Rows from block 2 of the encoder of a small image VAE, named by matrix and row number. Each number is 128 + 24 x the weight over its row's rms, rounded and kept within 0 to 255. All counts start at 0. Numbers have three digits each.
After each channel's rows are labels from the 100 images, of 14976, where the channel reaches its highest value: "colour at peak" is the nearest of a few named colours to the mean colour under the peak. Only what is clearly more common there than usual is listed. The data: photos with spoken descriptions (Open Images, Localized Narratives).
# conv1: bottleneck pointwise conv (encoder.blocks.2.conv1.weight, 160x176x1x1, standardized in use), inputs 88-175

conv1.61:126132141071096167152117129175097121116116179158157112094122146145094142111088118142140137142138123115133130094134148120158141149134115075129140102161125105118162116090158132092099117141131078074156133179124124106140123134165109095142151159065120133140102119095130
colour at peak: pink

conv1.85:138063216073117143169101121100156105132123105120125114154168124139162145105129089146134133109145166133120138091146123129131161130115156121115136130108161102147172110112140133210112107104127164144149126137110127172104160135113203139130171093132122128127121099110156
colour at peak: brown

conv1.68:151104162147152131120116136142117132140105136141133120150130164124137145165138156113145155159098138110161157151141125144145123118092129142169139109093155140099130140148146109162140150163144163156223090065097170171162150146153147114057110165135171105081070140089131
colour at peak: black

conv1.111:123085155097149135154148146119151154131127118131109136125156140074145170106097118132125129124117141118150137112119110138079179178134110150133114150134092158137100131173148151118135157131130077123126140114140135128109147159138116140107103116114121140123153126136123
colour at peak: brown

conv1.153:154148114123095169085110073144175122120128122072142135052128146109112140142126147110110134126117131176098131156124145143123125136116180113118102136111156124137128143143106142114132099119164130144116091128121131163130133130110113162123145110169100146079127106114151
colour at peak: grey

conv1.26:138149145120107110121155098150149096132146191119100132122162126121135129152108151137122137132118105161149139132118107155137122116114113151126153149078141118156111160134145152086061112125128115106076144110164134172140142138121116149138114140152102108092111105064162
colour at peak: pink

conv1.123:142087095144100129078129156138140124158155127126158148125107153135128167120126121103141109135150121079109089135126154122141113154111112098158147117182143123105139111161146172135143144167125131124137138101159128035155125137129115133163131136102115142161130087077140
colour at peak: pink

conv1.54:145120095120131154144138153171140119108140147110096124121115128173130097097121116160160127128174150153110125165146127138144136156134124109121160074098172114166106180177121115185164120131165100120149130176134157123109156125140132122145145136144145129124121106095126
colour at peak: pink

conv1.156:157211072123151141161117142108125108140119099090117103134129123126129128144131136134150123131106127104132114115136151146128133124132113127134120159192109119131087108118124122124098103153121119122133129119152113114111130163109095140195182158156107123164179123147122
colour at peak: pink

conv1.137:117093093108111180179104152155126127100122088114116115142142129107130157117121142163110150146146163113159140130132105154158127124119126106139152105102111134079133136135049131182136128186152144179124111111116128110136156144122125160124161129103120101136134143147113
colour at peak: pink

conv1.64:150181135102108097118111152122112117098092130159179117150139168130095111079113142110131121124121141132113111123136153111123151109113173142155162123109135124128132172144168115121133139127169113131098151109126162091108111079139142086141164109074145144199198149129163
colour at peak: pink

conv1.158:169044222130109123114091109101140095127102115136146165143112108143143100133136136119138138121148147146130131115114126123146118134134133142128130182120141149150130145140121150139146104150141149185161151112132141130132132159132132133109110141144126114116132158129154
colour at peak: brown

conv1.79:139164134121114066177126109117113127146133154140117140120100051076127129103168134166123151128121139158161087112124130127134105115134076092122155132175102153119159160145137113111148115121102107146116099107120172126155097105165106121116114100086131076108158101161144
colour at peak: pink

conv1.17:071084115128118070100092185159119153124195126107155074084074128120138135167255200124142109106076106124091101186130096139125111101107138130148103127141120142144159117116135138113140121112139122110130130110139128106159116114099139126132159063102122126112159118110097
colour at peak: grey

conv1.152:146107134094118129102117133119112142129166124132120130116188122081135166161101145147120125117125131096146132143147135157125101167143148121109156124202134130137102165096085157112151136094135113087108158152200143100119065132128088152207141100141107132154153106145111
colour at peak: white; pink

conv1.76:120159161166137095149164131121144129159097126143124154130144158144153131110128141155163125138140109120119107142151120113154143150115115149133122134157124142089089147127184170067119130150091141140142185149122163092155114158131110145159171130137146106066114145152143
colour at peak: grey

conv1.116:137138105080145073124140136147097110135111116138113105142128128151120104110080133127143126125149106130126143112130087135115156084103150175134120134120138166156184145153130089101112106125153150111143132111110126132121089129172120105090055094137093139167137143128170
colour at peak: grey

conv1.140:144201112095138114093111133147152130117118091147161155090120144130138119133136096117139106151139141141135132169131118096153132109152137116187133139094218135170097156155100095173115138115113169178126127136121099140132126115126141136127134128109144059150099107100161
colour at peak: pink

conv1.89:118113130117148143158100170137190126135099115164100130139133112095112132121097127133155118112116099156159131131109122106122148122131130113112132072173171140144164141108097131140165098105099135108142127152118134093122106161107131138135099151117132091104133098078132
colour at peak: grey

conv1.96:102135075122105164142067128142172131132131174133138110133109117127143165151116124106097152141156115087122111090118085132123133129122136108144149051133129097083096116122172131139135126075125111147113127089164115144121093123146142136123153062153101115147151141097089
colour at peak: pink; white

conv1.8:140116147142120114118135165148129124088113135142166118138133135147157125140113146092126083096101097128131171145156147133139119156099139137126122111116164113159144117168167128109114086094108195106168124114113179128128149111173150111074086083111162136109130094136130
colour at peak: black

conv1.53:151116109140147117151157159161145141104092108153134137141119087108147121139126107109116105098115106156089138151133158168115136141103139078180099081126107117115163136116162114120133104120147174105126151124088100118137154139174118159178157124143131156126087126123112
colour at peak: pink

conv1.159:120137113052154116139122150140149092101104112141135123141128131115122131096115154119107087140164138128126106128136116136126127138125103115145101159143062154166130148113117132121131140135150119142080114112147174143082127106103134144158160159143119168118154129113146
colour at peak: grey

conv1.83:084154021116043163140129141133142116142113102125102134149138132134130119129165127100134122129170128100122153125127127110109131085135150130128124160133097135084099126119131119135126114135100125127090154126170103147134089164117111126131150124129114111113110107118137
colour at peak: white; pink

conv1.127:128088112113125086058119153153165137117080127140167064106131112175131117121181149082122167099096133129080115138116113122107124175059131132161096110148131155119184143120139169155155149104155158107157128107105110094115105117074137140145143097148122170140166099168145
colour at peak: red

conv1.126:153115103133106128079159143109102148117134114127124097150126102120130076152134124125108133111100107126135117128100098144151132124108118097102138153130133102133104119168206126122154110124096146120100128119137162133107145127132158152170159161063146113139134111141106
colour at peak: pink

conv1.112:097099105125096120110160121148109135121139099139154114130116144132146156136131094137146115127107083140138130125096142105149119138106140158152108153147115139121084156045104121074128147133117130123132124117123119122121114129113129153178108143139111108142121147104130
colour at peak: white; pink

conv1.82:101199094094180072117152099121139105127127123108104116145121118128154118114118086150108092080115087107139115134092142144126145111128162117102132146164128123137124121102141153124108119125122125124103127135134118105122080121099105132137174079129108113165107097121096
colour at peak: pink

conv1.77:163145090091120150048123104122142115143126147136142109161158152124109132122146134141133166132139131116131137121111108113148142183130161111134112098095101161140145150153065120175124099128138095148065127099118132150117146123130160135143138106114122126117113127136117
colour at peak: grey; pink

conv1.57:177155090113143136113125157157148150162128130161108142122132128098152138131110104172152136124092123120117142115106105142164109134119119128186136107133146128138114166154236130126148137149126120116136146107122116140130135177142155090144117092128147121105079100080125
colour at peak: brown

conv1.47:083134081165071117143086140144123129147120117100101143121126102134120137133145130138135103116111139118119117099126156144103108131121160153117144166136098111121103147143121114130109127121127131132127130097145130127093115089114093096117129154142098137108163156125119
colour at peak: white

conv1.124:020152092212058154209166130132124117137131136153166154169176135130132142151128130117132124138167124148153135135117156116120146139143131137127144152130134103147129138138136131127163118135157136159158138179121119116142165142131144139157144140140109134097155146144136
colour at peak: pink

conv1.110:114096130132122185101128116102102115137127137146154101117147116143143199114099095128112150124116130089138108131131121102136129135128187091165104094132115164133124114163122144177125114133074070116131149150155149086110106124082101110128153127118096111114118137152113
colour at peak: pink

conv1.70:128135109139103165092110135148131130143135150131151127145128159103127140144164105126103144129120141132152104104124150117164114113105121116112138103075115157077127092136067119086140142156174183126117127079129112140161155077143095109095135115099117111115111144131120
colour at peak: brown

conv1.117:077181024177100092132161115104150134172129102130133146149155113159163154109160191130152144125135134072145138157128155146115143165122130098098114120165136149150117115139111152161136124116145153163159174155149124142124112115149147139131143125142137147127118145159133
colour at peak: pink