config.yaml
dataset: "photos with spoken descriptions (Open Images, Localized Narratives)"
train_examples: 50862
encoder_arch: "densenet"
encoder_activation: "gelu"
encoder_kernel_size: 3
decoder_activation: "silu"
decoder_block: "plain"
residual_init: "zero_last"
eps: 1e-08
merge_dims: true
one_sided: false
batch_size: 64
lr_schedule: "wsd"
decay_fraction: 0.4
Rows from block 18 of the encoder of a small image VAE, named by matrix and row number. Rows with one number belong to one channel. Each number is 128 + 32 x the weight over its row's rms, rounded and kept within 0 to 255. All counts start at 0. Numbers have three digits each.
Before each channel's rows are labels from the 100 images, of 14976, where the channel reaches its highest value: "colour at peak" is the nearest of a few named colours to the mean colour under the peak. Only what is clearly more common there than usual is listed. The data: photos with spoken descriptions (Open Images, Localized Narratives). In brackets: how many of the 100.
# conv1: bottleneck pointwise conv (encoder.blocks.20.conv1.weight, 160x336x1x1, standardized in use), inputs 0-167
# conv2: growth 3x3 conv (encoder.blocks.20.conv2.weight, 40x160x3x3, standardized in use, transposed, each kernel summed), outputs 0-39

colour at peak: brown (62)
conv1.8:135152111153146137124179189153096090152129092123065111136184097079118143089089140175145101144119158122148139159115119125071140102106130172128118155142139064113138162106069141186153186132125160140164202195150099143137099137081152192208116095114108161171121078143117122164116113105109145116091124064149132131141122064148169100144128150116108122149134150108158131139136119139116167155073135116045125099189198130110160106118101093157099078070158166148110154128090067168100157089138168107149091157066120139096
conv2.8:134178118102130146127148142159106117146162124173116107147181052129182084149173133104094158095159161087160089152155070131

colour at peak: white (48); pink (26)
conv1.82:135076179102143114097170160086148108122106085112140134143090128074150137172113209108116133126135153146155116115119127170116145140125172136128120121027096146144116176109154127155114116165053138128166098202109192138112136097102113086162100106201159157111118118182135151170098075096159119138074136120096094113097116118179131133152131142074116082119133146143061111082134111098075081158154137088077134139066107118193112134180166160150153169129150105152171138149091087107121211166121145150139054141157135115125
conv2.82:049187128102156109123140111133085151159144121152108146111071194162088104106097123118089089158140164109127144163119173168

colour at peak: pink (37)
conv1.145:123132144165150142184092141117141126107121080105149108113093227116137146153194129108085123134121132129123155104101164141131086096086137091130106159155133158130091154110121135216168114134164118129101120137122154064129149173084133158143156092149107118162122112202148117123089102138141128153178152102116128146153112119094106149122119168217116157105118113122119164140189152091113155153081073110085192115076150099080074099128145083085102094148142125134111097109125165121139193129091117101146164149139121105124
conv2.145:119153162073134118186080105076095116111093160126097120171158160118065099118118097105105113108137095075117066117113148170

colour at peak: white (48); pink (32)
conv1.149:096147141106147075106178158085094152028145110123140070108143140134145185123054170111136198125113095083113128142105102147130205091164102111128167161106109149129123170082129091119133087122099141114102131143095140122176085137157125094164101098112125100137096090122113071072147148170125127150164120213121094114149126169178147129212150139136130109116181116152090140124165136123165122081117149074112139100134084102146134127110117081135120173089166102169138133135124098122138120175146102117152157082142116109148
conv2.149:069142132125133119091145101123106105126134117068099098108127146155110091061129119120144212130147073089082123102186083136

colour at peak: white (33)
conv1.22:122170130133107128093127154137131146123095169124154108129114116176161096119118190120106100149096139144176104167176154113146170146097158134139107115120102067136121120095143114129103150145121094094130104136153171163126112154105148188148147115136140131145117176073127126141123140135130155131094159111106151134149117145169134205102091072162144166136112141175096079119103109166131134077065150117161122147110116089173185159210140113110158174149095111106118103125123113138163104138087166115121124155102111114158
conv2.22:093072114147092162090106100165129058161140115117148144088136101068127130133198066076160097134104111142100145122113140145

colour at peak: pink (40)
conv1.141:124097116071130123165145182139152084137122110180133066163125076075120210118094110117062137144118103184163115147115123155128084153097146109175169202114129146152156140083121136151111125173144104067167086148124131161142131134146125129120119083117124140102125159153109186065091121194042092098126115119114108083113128109164158126115085130132179114067140122105107166117125113087107092097170105177121164207106144125087093087126163177130218133132104073150104215088078106126122123144114061106074126120124196175135
conv2.141:071120139190129136153078112130078098113087127118135094092121081121132168122143132137102112094101134194040104100117108093

colour at peak: grey (66)
conv1.130:143114089091102130145132093141130174087174143114110098131046099142081104114148139152096081136131154118111122145109109122220151165126156118155092156069007135121111135128128126125174129133219177103086127143134042147140129177123153121133086141134079114123111116097146157122148122162130125093095122140136150136136128115138075134137143206130127115133151136103093138194143105035130073111108111112091073151124160138167130169209114119182099182130162142160151131183142092052125180141132140118142081146123055093169
conv2.130:119162133129126121165173113145099145107150164168120177155100141148090135111175115158124121106129100068168064224120162119

colour at peak: black (30)
conv1.44:141096137111114155160102129139156141112087142155097172127117115158158093122142106090136133121166144148158155163141153089143128104161126140091086093090123151104123121090167083117105116098029126141160130133108126136090104129143150177161108107114030122128122118119100135151134156136105145124090104118140172166136141134127167132134130111125141127117128156159164109203140097144119125140116079182139162086116117108121156151149069146137150255152193142159123117127132144185153148111135115132115185149121090109071
conv2.44:163148091119109077160033168085144126122153083127105162131099049133117105092157121105134089116089122109140103091113135114

colour at peak: white (42); pink (32)
conv1.86:117083128166127140102130145087124056124081124105193085124066094074137173168126174122123076159163163135150138088161064184160101167190098159089132130106184124100164133149126150156156168129141133126110085148172122136172145071156152210117133194085180115112129120079200128094144112131130161154133129087122096110105122068114119153154121140160116082133122137173096134070142091182128159098134108131118158076101144110069082131135140110086128051114164142128159122133138074124161110183168137122175150138138085089108
conv2.86:111178106154185083136151114142111141202092105092077123160152147092095123151104135102123192138156207142132158120105124121

colour at peak: grey (66)
conv1.26:114106071171165155079095124184125159121129157144125139078143088152117166117159119102158090211077105065053142129034147144154120137144200152108140083148123115143090096115139110140151110095123029124092143079100103090143133101144138154113110104098141113110104131109160177136138106122164168107073091142126107154150149092118135126079114109135104136147123137171134143163164204123090112138136151226183184150126080134121073096174163103132101131106181068088095147110113082125105093124128113074092114060135123145146
conv2.26:119115147147200112109125107127172164171110101139137095165117193132124146125144165142210171147083129118069170139135156161

colour at peak: black (32)
conv1.74:188179168094093093178131129090132136130136085128146118113111115122140111130135162168175105117067144136139088113066152119116139186108125122032137119088145146091124178121158187079137135180133152117130074123092099124141092140091089093136082078113135168138136106142108108116048125149120103110151167101128105103173163044170181068148099071145110130125169108135116156106057114131119112146072147128104127117103161136111086146145161166130116118097178140168147126163141192097158128101125180111107105159090090134165
conv2.74:137107137095091117102104137075103183113159139172123106088128094161164092132152126109113102203076106049146088148121119150

colour at peak: black (40)
conv1.50:157130077151158139164122119187143170088114059104173086153171116098114064079041099074106083099158061176123148133144138120142116083112061116126115110119090166103162130118101135102139154139141148130160134140126129102157092147094127167138093171116100119115164093145181096119120154099083088147083162150145117141117178092143086066161136115146094116096116112095090126147104051142150100225115170079104205117121155126084117125140129135046090120119126138154111068146113133172196101102128088137179155124107115125157
conv2.50:155063098088074079105148132116198102111182149110162122136110132164094102119162137136102114133145076117139081069102097132

colour at peak: pink (30); white (28)
conv1.79:086185095124081057081163140126095093143128114105070157089126139137157111168113083095122108109180112105092175149110145141146119166092075111118112116134126126157152118130136187135150150120125131126120111127138120109047177058179085103089116082205113099136116150122202126111140107125119116097101130090128120088122140076131136155123173151087110121068147114088145133135195098117126117089168116180196164118128125108134124123183117086127142059135134142127142165095103167117139122140204159136023129057126147117146
conv2.79:099117095137148097141154130125105139146057190110093109130176175154142147074123130075153090146139095103101100097108051149

colour at peak: white (45)
conv1.4:124115133152203165145189090169109117089094102149132175160142133109152198155101164140131163132129131133106064154133121152116158138148118129035147060111157103157164135112103115129131097111145102155130167114134159163118139115125150081142101147102108197117084157139132135135173051144168150093166093151103145177109142145101122174141153169149116151043149113182133153140162106175110051130095140116129155152120106142138164131157128061147135115184106141074133134177149141167134165170140142111175106094103143126122
conv2.4:085149147157164116162087101129082154147131109166144127053157077126132071098103086120078118122136175066108102132118118164

colour at peak: pink (30)
conv1.125:146127109132129145148134109120140150129122084113106096117128116152130090117119122136126097129184056121168097113150119098193164121105131149101120099093054158113119123133140126136183155123242118152146103135125142136120132164126159112117103112156132168093133144115117133112142116163144070109156147166036062140174143108153102175130150150128103063145164100124094115154109130025136110103126148109108132104117163146126118150093116126088123101121131149101138100110067133168162178121155151097121170105109128110076
conv2.125:051123191087123092136147128063140163090150129135098139137105193130095114094157126094102098174122143110110100157154078111

colour at peak: pink (29)
conv1.142:078139166094111149097115083142175108145133108139164152100147140113170187165152186119105054162037123082154111139104091101102131113119151126182134155163130119134059126146111144163116101091101091187115203174161145126129109109112159094160139108142121142089111126164121097135139127116169105130130113126114178072142162133093112130110088155155120148097097193086170135125092138098107128127133133084115110148135106168185157149078093106173115154189114121109129104156166081139099174121166194123129116085162127074119
conv2.142:085155169159095107169126156109152176105115110154123144155078045183134051093130114155137126147127097116088125102165125119

colour at peak: black (46)
conv1.84:126188137144095137161088113148181212184114127156121169132189122155171122044130105105084168117137056147112161130186161090157098099135157126126114120135117116134158073144119130154162044168134064135126124146116115179101102114107151156151102086136152128145143166188195158105163139126125099133104163167133124095152132077153142142153134125099105143152098052133180115148142052141168133136127170113059120112106161105113148139125123140107054122115096098132146111160093150113122125107130122134042132179133057075114
conv2.84:125104103137107160123144139139141101127138141176140140124110110127231197043154086172125153189129118104107131106131112133

colour at peak: white (58)
conv1.100:105116097122128142146094150091113108162083133137090080135105138131120104114144115118192170137196078155113144044195178127132131118194114129115108148141175139081158142141121102107154097131118086142103167142147110125119105133132077092110158157119134114156118150114152121135108105123093108155104154102094106168136149170125121125116124093150097222131129117123115143130080151077118098105126108110121120235117140128149130162193165174154076159120105102113129138181108163145133146149125084111122136097134119112133
conv2.100:170147170100062139112153141123091041107130127120058099073145189132132104106129123098122160089117134147094100131113149097

colour at peak: white (37); pink (31)
conv1.67:124139148165144108160142083162140142143059115173136167140139121145158118110100105129196081137113122132146136167141120074026103099083115107111128130151177110186113165132109146111111159150069145172180121115118010118146130102103113129100097144100085104096098160100155129146136143167129120105104142169047125058098126121087112146165092153142110104124092150129122133094118105033154081091140095064148083206123131160156138106171137148242095112147135140165135121123108172145155104151124124169118151127119114087106
conv2.67:191069144140091118149115153138068115096084161125128115117096098074133148122148196142091046164141108123123127146107108151

colour at peak: grey (69)
conv1.11:092107157178125100035105087168126107111136070136188139154127174169117163106109118140142136085158161173105162146107100180115107192128120161112125186153123130097124090082149099033119158108130090132129138166169121140111172127135113120104081094144109136114094106081148099097119148180130121097115052095122121134108144100155115130109216143159130162110160094106108095115138136152096130149143101062128133149160186050168094109146142147090108170155114041224113134132143157168163146117129164076175184049072076123112
conv2.11:082083159160180106159087081131133124094107131097125084157152132098068110123189128163138177139161075155123116116155090163

colour at peak: grey (69)
conv1.45:152122166135159112196102170155134147153118135133105079121107090133057147153181097143194124098079137154085150058137178135094120120094101131186130125127135181155111132161071159151018148139085041107161111114144172118138124142105099138092125094076106104193133090125176106188062151132088124138145193136138175177109151113143151204066123161126089085135165101143153165116125120178073132143145130108127092136136101150108124144164140171065111102121128125137116160115115161132136144135156182090126000108149111110130
conv2.45:126186143111197111192144156098094168155144136152105178169169136100096145095100128155167106148075146114163173106126156140

colour at peak: black (41)
conv1.9:126141052127139096080165148134090115112155095116150086132157117155113067172118167131084132126103086092162113132123161118173149111099072100155070174143092123147137182125165090103135121089123161138183145156145161105114135065157126152098200128067099106161083138098104100174128119073108152125101063121138205146116238109192036138102148107147111132127113129117146079137148092149184122130109071053113131096072131129148108084133122103112173120122109125118170098083163168165136140091092122147158171165161069072105
conv2.9:218113093132173138114148054151163137101112081184132153128147086185143105141143124141141129111170159166137132164108124092

colour at peak: pink (29)
conv1.30:122056142100168093061135117124113122103147102145136127160138119155118080152116171097074117134134185183043103083140113160120146103081181183111096143116141149134169110096135140155155119110141129095097109127099134121163147144132131197142115125081116148154170094123117123108178123145125134141089056095152168152082039131117137134138131086134141100172140182166085119116151140146102117156102110161162114153129118147104163138179132131118145132093061137125142191164088193149137177189126165136173102158131163187131
conv2.30:075162163090148167185119135167115127192096113145107147135147109131106167139087184180138118161167108186136116166129153166

colour at peak: pink (44); white (25)
conv1.39:082146095136082102095192147158158132119110130120119163140086133096095103160076070165165181161152166111167118125093159141139162131144147115191161103159117132130153150116128091177129146104142086103166152161146131178146115126086114124172112064127099149032124149102134136132096131181100123116142092092136140142146136166136112087155136091106117077124137135149116152103112147088076162093098154100135113128183122138119145166186157146097105128096096076111103193112097113153166125105120155100123134134142181127163
conv2.39:122169137066178147172174125160171147190101178108116131107111164155118143153058128167148119073173119139160130127147107127

colour at peak: black (44)
conv1.151:143143124160136199149124120116169126102104127118169152128063149119172160109146072118114160167152175169128191086159064099125123041053090100151113125128164155102084141101122139152116176098106042135101099108121144100141130105120127113143107102050205047119160174114116148131173122139176131112139116149137157080131142158207108143144116126116169188137112154136137117144112124098150109144123092161112136102157106151089198137120093118157153110130126136118147060161156135102154148148144124155135165116150109126120
conv2.151:111149110164085132110070140057066163144105099123086120120158117091206102124092136144145125135120081106155110088092145091

colour at peak: white (88)
conv1.95:135126141139104145120083161118120158153074127144137124151189099112070168115111146120134161119160099095133091155125139096127132074101131133092055166122110184164118096148122134112091134134093160125128135159122115140175148112163153191151171125135168112084120093120132105096129200130138165198130139143148110164144091100149122120128161074094148104139105100156128118186135102090123126134081068153155117105116126138126132133115073187134101068143227109112177153146148050102135125144171097135082134123141159150067
conv2.95:127157081135102079143118079189098084147161114117090136088160121106123127077140045086077141144148138108161126165136163124

colour at peak: black (69)
conv1.115:146114113147149143100135128126159135095097078087147097082160143120073110129117206122159120106165133107169088147156151135121145048136121141138196135143124126125180088060121106132183172134091120135171135132153144100143133127116122149096104116146158089141159134083166219100135104099129097049095191144164135119110127126167123126144123114140119132158164166050121151152059094157135157151177225132105103164099185099150089121107092042122095143124139170118087124167132094141137118151153152124058130095106130082151
conv2.115:110089122158125132108117126073146123166107137135071143127199144136123133168074145163108135139135130151151187124064047087

colour at peak: black (32)
conv1.128:139107126157102084151182117098106146139099176113105149136144144094091141091062102091148093156150115111114117107106140135144136118094166111121086159110141149125156147143103180113089136139086113116171151152155126120185120078141134156130065195102142155157116179125135123068092135138107164120085130145171155193173190132078117184097181165086128071115123128156139116120091123139172148122127149158156132099140182145119116157084119128166133100142152120130135148147052108061140118120156112093134144134126173172146
conv2.128:145088139091126143098117127107193125127100119067104129163117103107181137093125138178190179159145184178133132140152074144

colour at peak: black (52)
conv1.156:143090096109073154154148169147140178137122067190119154126141118166106131158126132127081142093175140163103085102137169101118117102094147170121128155138127130137205122103122085108162112142123129121094150164092155110066152082145127105143151169108133106145148098172124087102153158063166112098133169116141113188144115215137100152138158124112179131127119128169151129128141115111115150127191149151111097108171034184115071115078133138135145119140135096089123181113172089108121162106158140152106117110165094099104
conv2.156:130153149124086096155092161086133170118152134145140079115104153098212148122125165143150104101113050145167084111099155087

colour at peak: white (68)
conv1.159:119118193155146174149188180088155107146126065136106117132126129168125171115071140129188165109109135121134090171127071130181156157130117164113168161127102106112124106166146124192128024130128145119113103158103129130123105118158080141127079111092088199188118125125142101111123103170144091137176135098095083143114136132137137176124078104166165120133152081151147187122180116144127151148114106097180106096106182116067166122077093167085137128095088119139131148154228181097152052112140138163126140143147099128166
conv2.159:126106118143043120105136169121072117081064130129119088062114119090122104125110120090094058110132127150119077124115109156

colour at peak: pink (37)
conv1.153:100175130102085131110126095101152138107143098110114107151146153080118102108114151096087160142143073139129097165143147160080144119195084131123132122127136117083166156153152151119178117159111161145129135155141115123142167178148116150141158127117118169102131161173113120073101043168107131112132126141147104167090090135126143180133119080145088117152098155184076153121143135092135088113129163132187079069107164067078074155091122180143107126123131093100144174117162153067132180176192107141149150103145130119091
conv2.153:135120199101102107145104138119169066132135112105103130073052152143105141119175163130143161127144087157070095163142133175

colour at peak: grey (65)
conv1.122:177110120188050143113114119102152126137222080111119142090147139098176127123102132151124147080131136060168104103118085113092126108119167136132100203100143134174147080165181128090148069171127189149116129124120106130153110103082110140116089098178061170086165114059089095142111064118161123068134152096076084131137094119164112128177167174120138202156154101091170103155116162107104157093131127172109106068115149121139167158079169154082081102083087127132222123157143147063129175137143129132100139142144080093094
conv2.122:080167157143087084088135131127080058127151141163091128090058174112124145124118068075121118110108112101127115163091120139

colour at peak: brown (61)
conv1.7:105065107104163088119148091165092150113151145189180069140116159130116102117178149138129116136079109134081087137135120125123120139162160138111125139104135115140174145135119100163119182150154128165197126114081121147120176110214121164176177107169146063102143118139149100091197127075100147120103160160125164112183166146159107139135063116100147100087039142109149121096147158141049148099147108126174139147135066035074078145126063133138177141142090127157117116100119126115163120100134129147091152077122184142151
conv2.7:173138133088191083168174144183137150121126093109179102195143098165144170108168152168157164162143147111147143116116135146

colour at peak: pink (49); white (26)
conv1.41:106143091110145122151092111140138145159110108083145167109175158094161125146149131141155154097079143142124164105156141143147155153158063127154154153110123134066152119124113180155098089125080087136107145141094118151137164121099105169128113114159087114142143207159131117161089137055137148145146115163134104164173116153109089127163136110131089122133097144102158111137107146134162113058096095132105129122167147152100098102129131129102135205124118116088132122180099146127085102111124179084142091100104121134123
conv2.41:096155142091114092135094134144172130124074103075092220100117145104106136117104147112138142167098095087098183156078145134

colour at peak: black (53)
conv1.21:153074135119138186155081119142146136128187094142199082067135135191174111109097162081105165138195095186181163135166102123155106067127055116118106096106111131168125088094172165165118119135098159124182171105092097105139112095134138146157089099183125120096118017114094131217087111147091123188133114127143151108095118146107137102143147124118149114090165195117135104116156186122116135139121141179175160148139166083153077130122148131095151155103134125087108125070116117150137093116108120163101154121132128089105
conv2.21:146091150138195164148086107102141128135094119065091085204152157116126089112193154147162148110144119146133175092120120113

colour at peak: black (59)
conv1.81:027097185123137066077104083073116104142140181057118134098129083087073126157105095109160114113132110062104133137174107129129085118091138123138210083130132152111078185079128119172139145192121169119107092113064131105173128101120127129143143108127148093159111094142109165125170134144119060032147083156156145084147089126149132146088185131091149160191120132131060194159051146154010132106122124137115093141086079153073113136129143080126088141126102190144139137143154113124104114130177119068110168130109145148122
conv2.81:100128105114063097093166184133120161139075044193128105112110135112082150185136121124131133142171149149124145132174112140

colour at peak: brown (72)
conv1.124:035100217119168168061150135156175156134156110096080116094152103195172090098032069117136173103129151075066048128140120129141114159136139113155119081132147146111157072124132097089131104130142072087157124031095124120172151042133150171182106179173137092166124095117165157129046120136155109126165122159122151144158123173079129132119093161123169149064184149119110118155141152157117121127028089105127141124071115113060094138173158114160155092123105097145128187134143114138123168166143134137191145159126110087152
conv2.124:180148097151143139175125116123109164065131136131070137094051102149134145100112157148130122133100137100139122128228088119

colour at peak: brown (62)
conv1.97:140104194103086181158138124153118156152128102146120170138151144177161108139108102128173096125126136131239146088133089081080148157118137094067175132134101161112161127121135189098132117082082106122096086171109160136106169130105178095172181103133114147073095113102158123117113058126089135096162117136162140110151188124131065152147153154134142132103142144144141153196164162185123124129154076123122091174157175114152146103131158127126129097078125127133134082104073172104106063149150096094109122181127134155106
conv2.97:072137137083167120083118156184127142093116146133121089116111138076088178101126108143125169077126212132145172121134163156

colour at peak: brown (67)
conv1.13:128134119095111121116080054098133198100194191123122090136086160121111077107138122127100111096147088148127108201105102138138140111116125114080143147121124152112155123161100101159080170118040083157152144157148167108113168167115158116149147119176088115059137132134145136124162125112158117076086105134140140173127102093119097082101128159116111084102125170136076131096140183154145076122104115156145118114155082155087107128108144128144131082089143127093146127125130094161074132090105095114138178130157109125141
conv2.13:112158181095165146136171187167193168129138103124117131154058104151088141121174101166175155120156142167121131155136144093

colour at peak: white (71)
conv1.144:153108089069114056167137137130157149139203137115102080109106135093130182147127137110082124103087126145083126148096094114059117152166152121104149113074061152095078109127103137121135116149112180147110110154139108143112120137100136093063117107109196127101092181108112115107122182152179098126158118099149167175143074127105087184165154093111130177120175105159224123107161100084097124143158126121195131140148149185186140096105150147165139161098154134127149149131088114160170155137140125118081108112112134153165
conv2.144:135098149136073111113099135138059154147079124129117112098067155100073103129064122117114086133133115155138085200129178139

colour at peak: white (59)
conv1.5:110118176098106115132126159118192107071121113118113130129118094107179132130091116143091100141103102168186151131135104102116190176114088097155101164103115144158110124182091139139182079119122160109114085133087091089104140135145140101186111132133114150152142117098156095160072115147155084177076168133093133180167143167113119144162137134175135111111145129133170133092080159152091111113063170128127176152120144158200136113109114207136093155129137091150078091120141063134120124135105062150146139147084117105126
conv2.5:152081177159129141062098106112129129136161202101161127100088142101159117087159148150102142168171149191170107094134135141

colour at peak: brown (63)
conv1.34:154126121139118153122170123135136138110209174149116119134220126125101154151154109102163133148148135142192115174142114150143122102084123147146163102199147158159123138079109132104176149116069110171128115158114128129127145173123190155168127158111108116128081088108174086141129115143128090180097081103057139123103121142140085114140173049117107177123157134113070120055121115156110166124116127152106141156144157133117138104066073086202124183153068135139108155117126108113119122175134148167136141119148088093104
conv2.34:180090155080181099145122095143184107121183131051112097165126120130127107133106120134172091081071110155136132094101112113

colour at peak: brown (68)
conv1.49:197130150083135141125110085095137104142122116081154110142159158126133171105140157119147113127143108167143081128131106133155135141082140179127115096106119161178174111137140090167140171116181163129132133123135151132192155095122091094169094121145100140164081171148159126137164140171095146177110116132135150094129129120125137123181118126131189116139039179155116165086136140159107123096139128107155065140141162093102136144067115098080118103136163133133147170084170158123112128103129175108107180130136121132119
conv2.49:099143158171124108114089171149138161093089145155154130099186154102124122133130111166139250151099124086141094138135123117

colour at peak: black (83)
conv1.42:075136146133159053098141098151082137134153133109122112168159091129156150133150107128143131119117096086119141128106128091106182165131141120131164111106159134158148113120222061121164102109150204155123133068136140148115081125160117092105145124163128081124115116071132158138129141128176120139119142072141058092104101128182068160157116118133153152137130201126121123118060088124107153148160114131017202139152122142140124114117137074101097118120098124049131113100115088115130121153097110092128066087176172135133
conv2.42:020155150140147150078073132082111119095110104099134105123184153119159124099149170132096150141141114140125183130148113085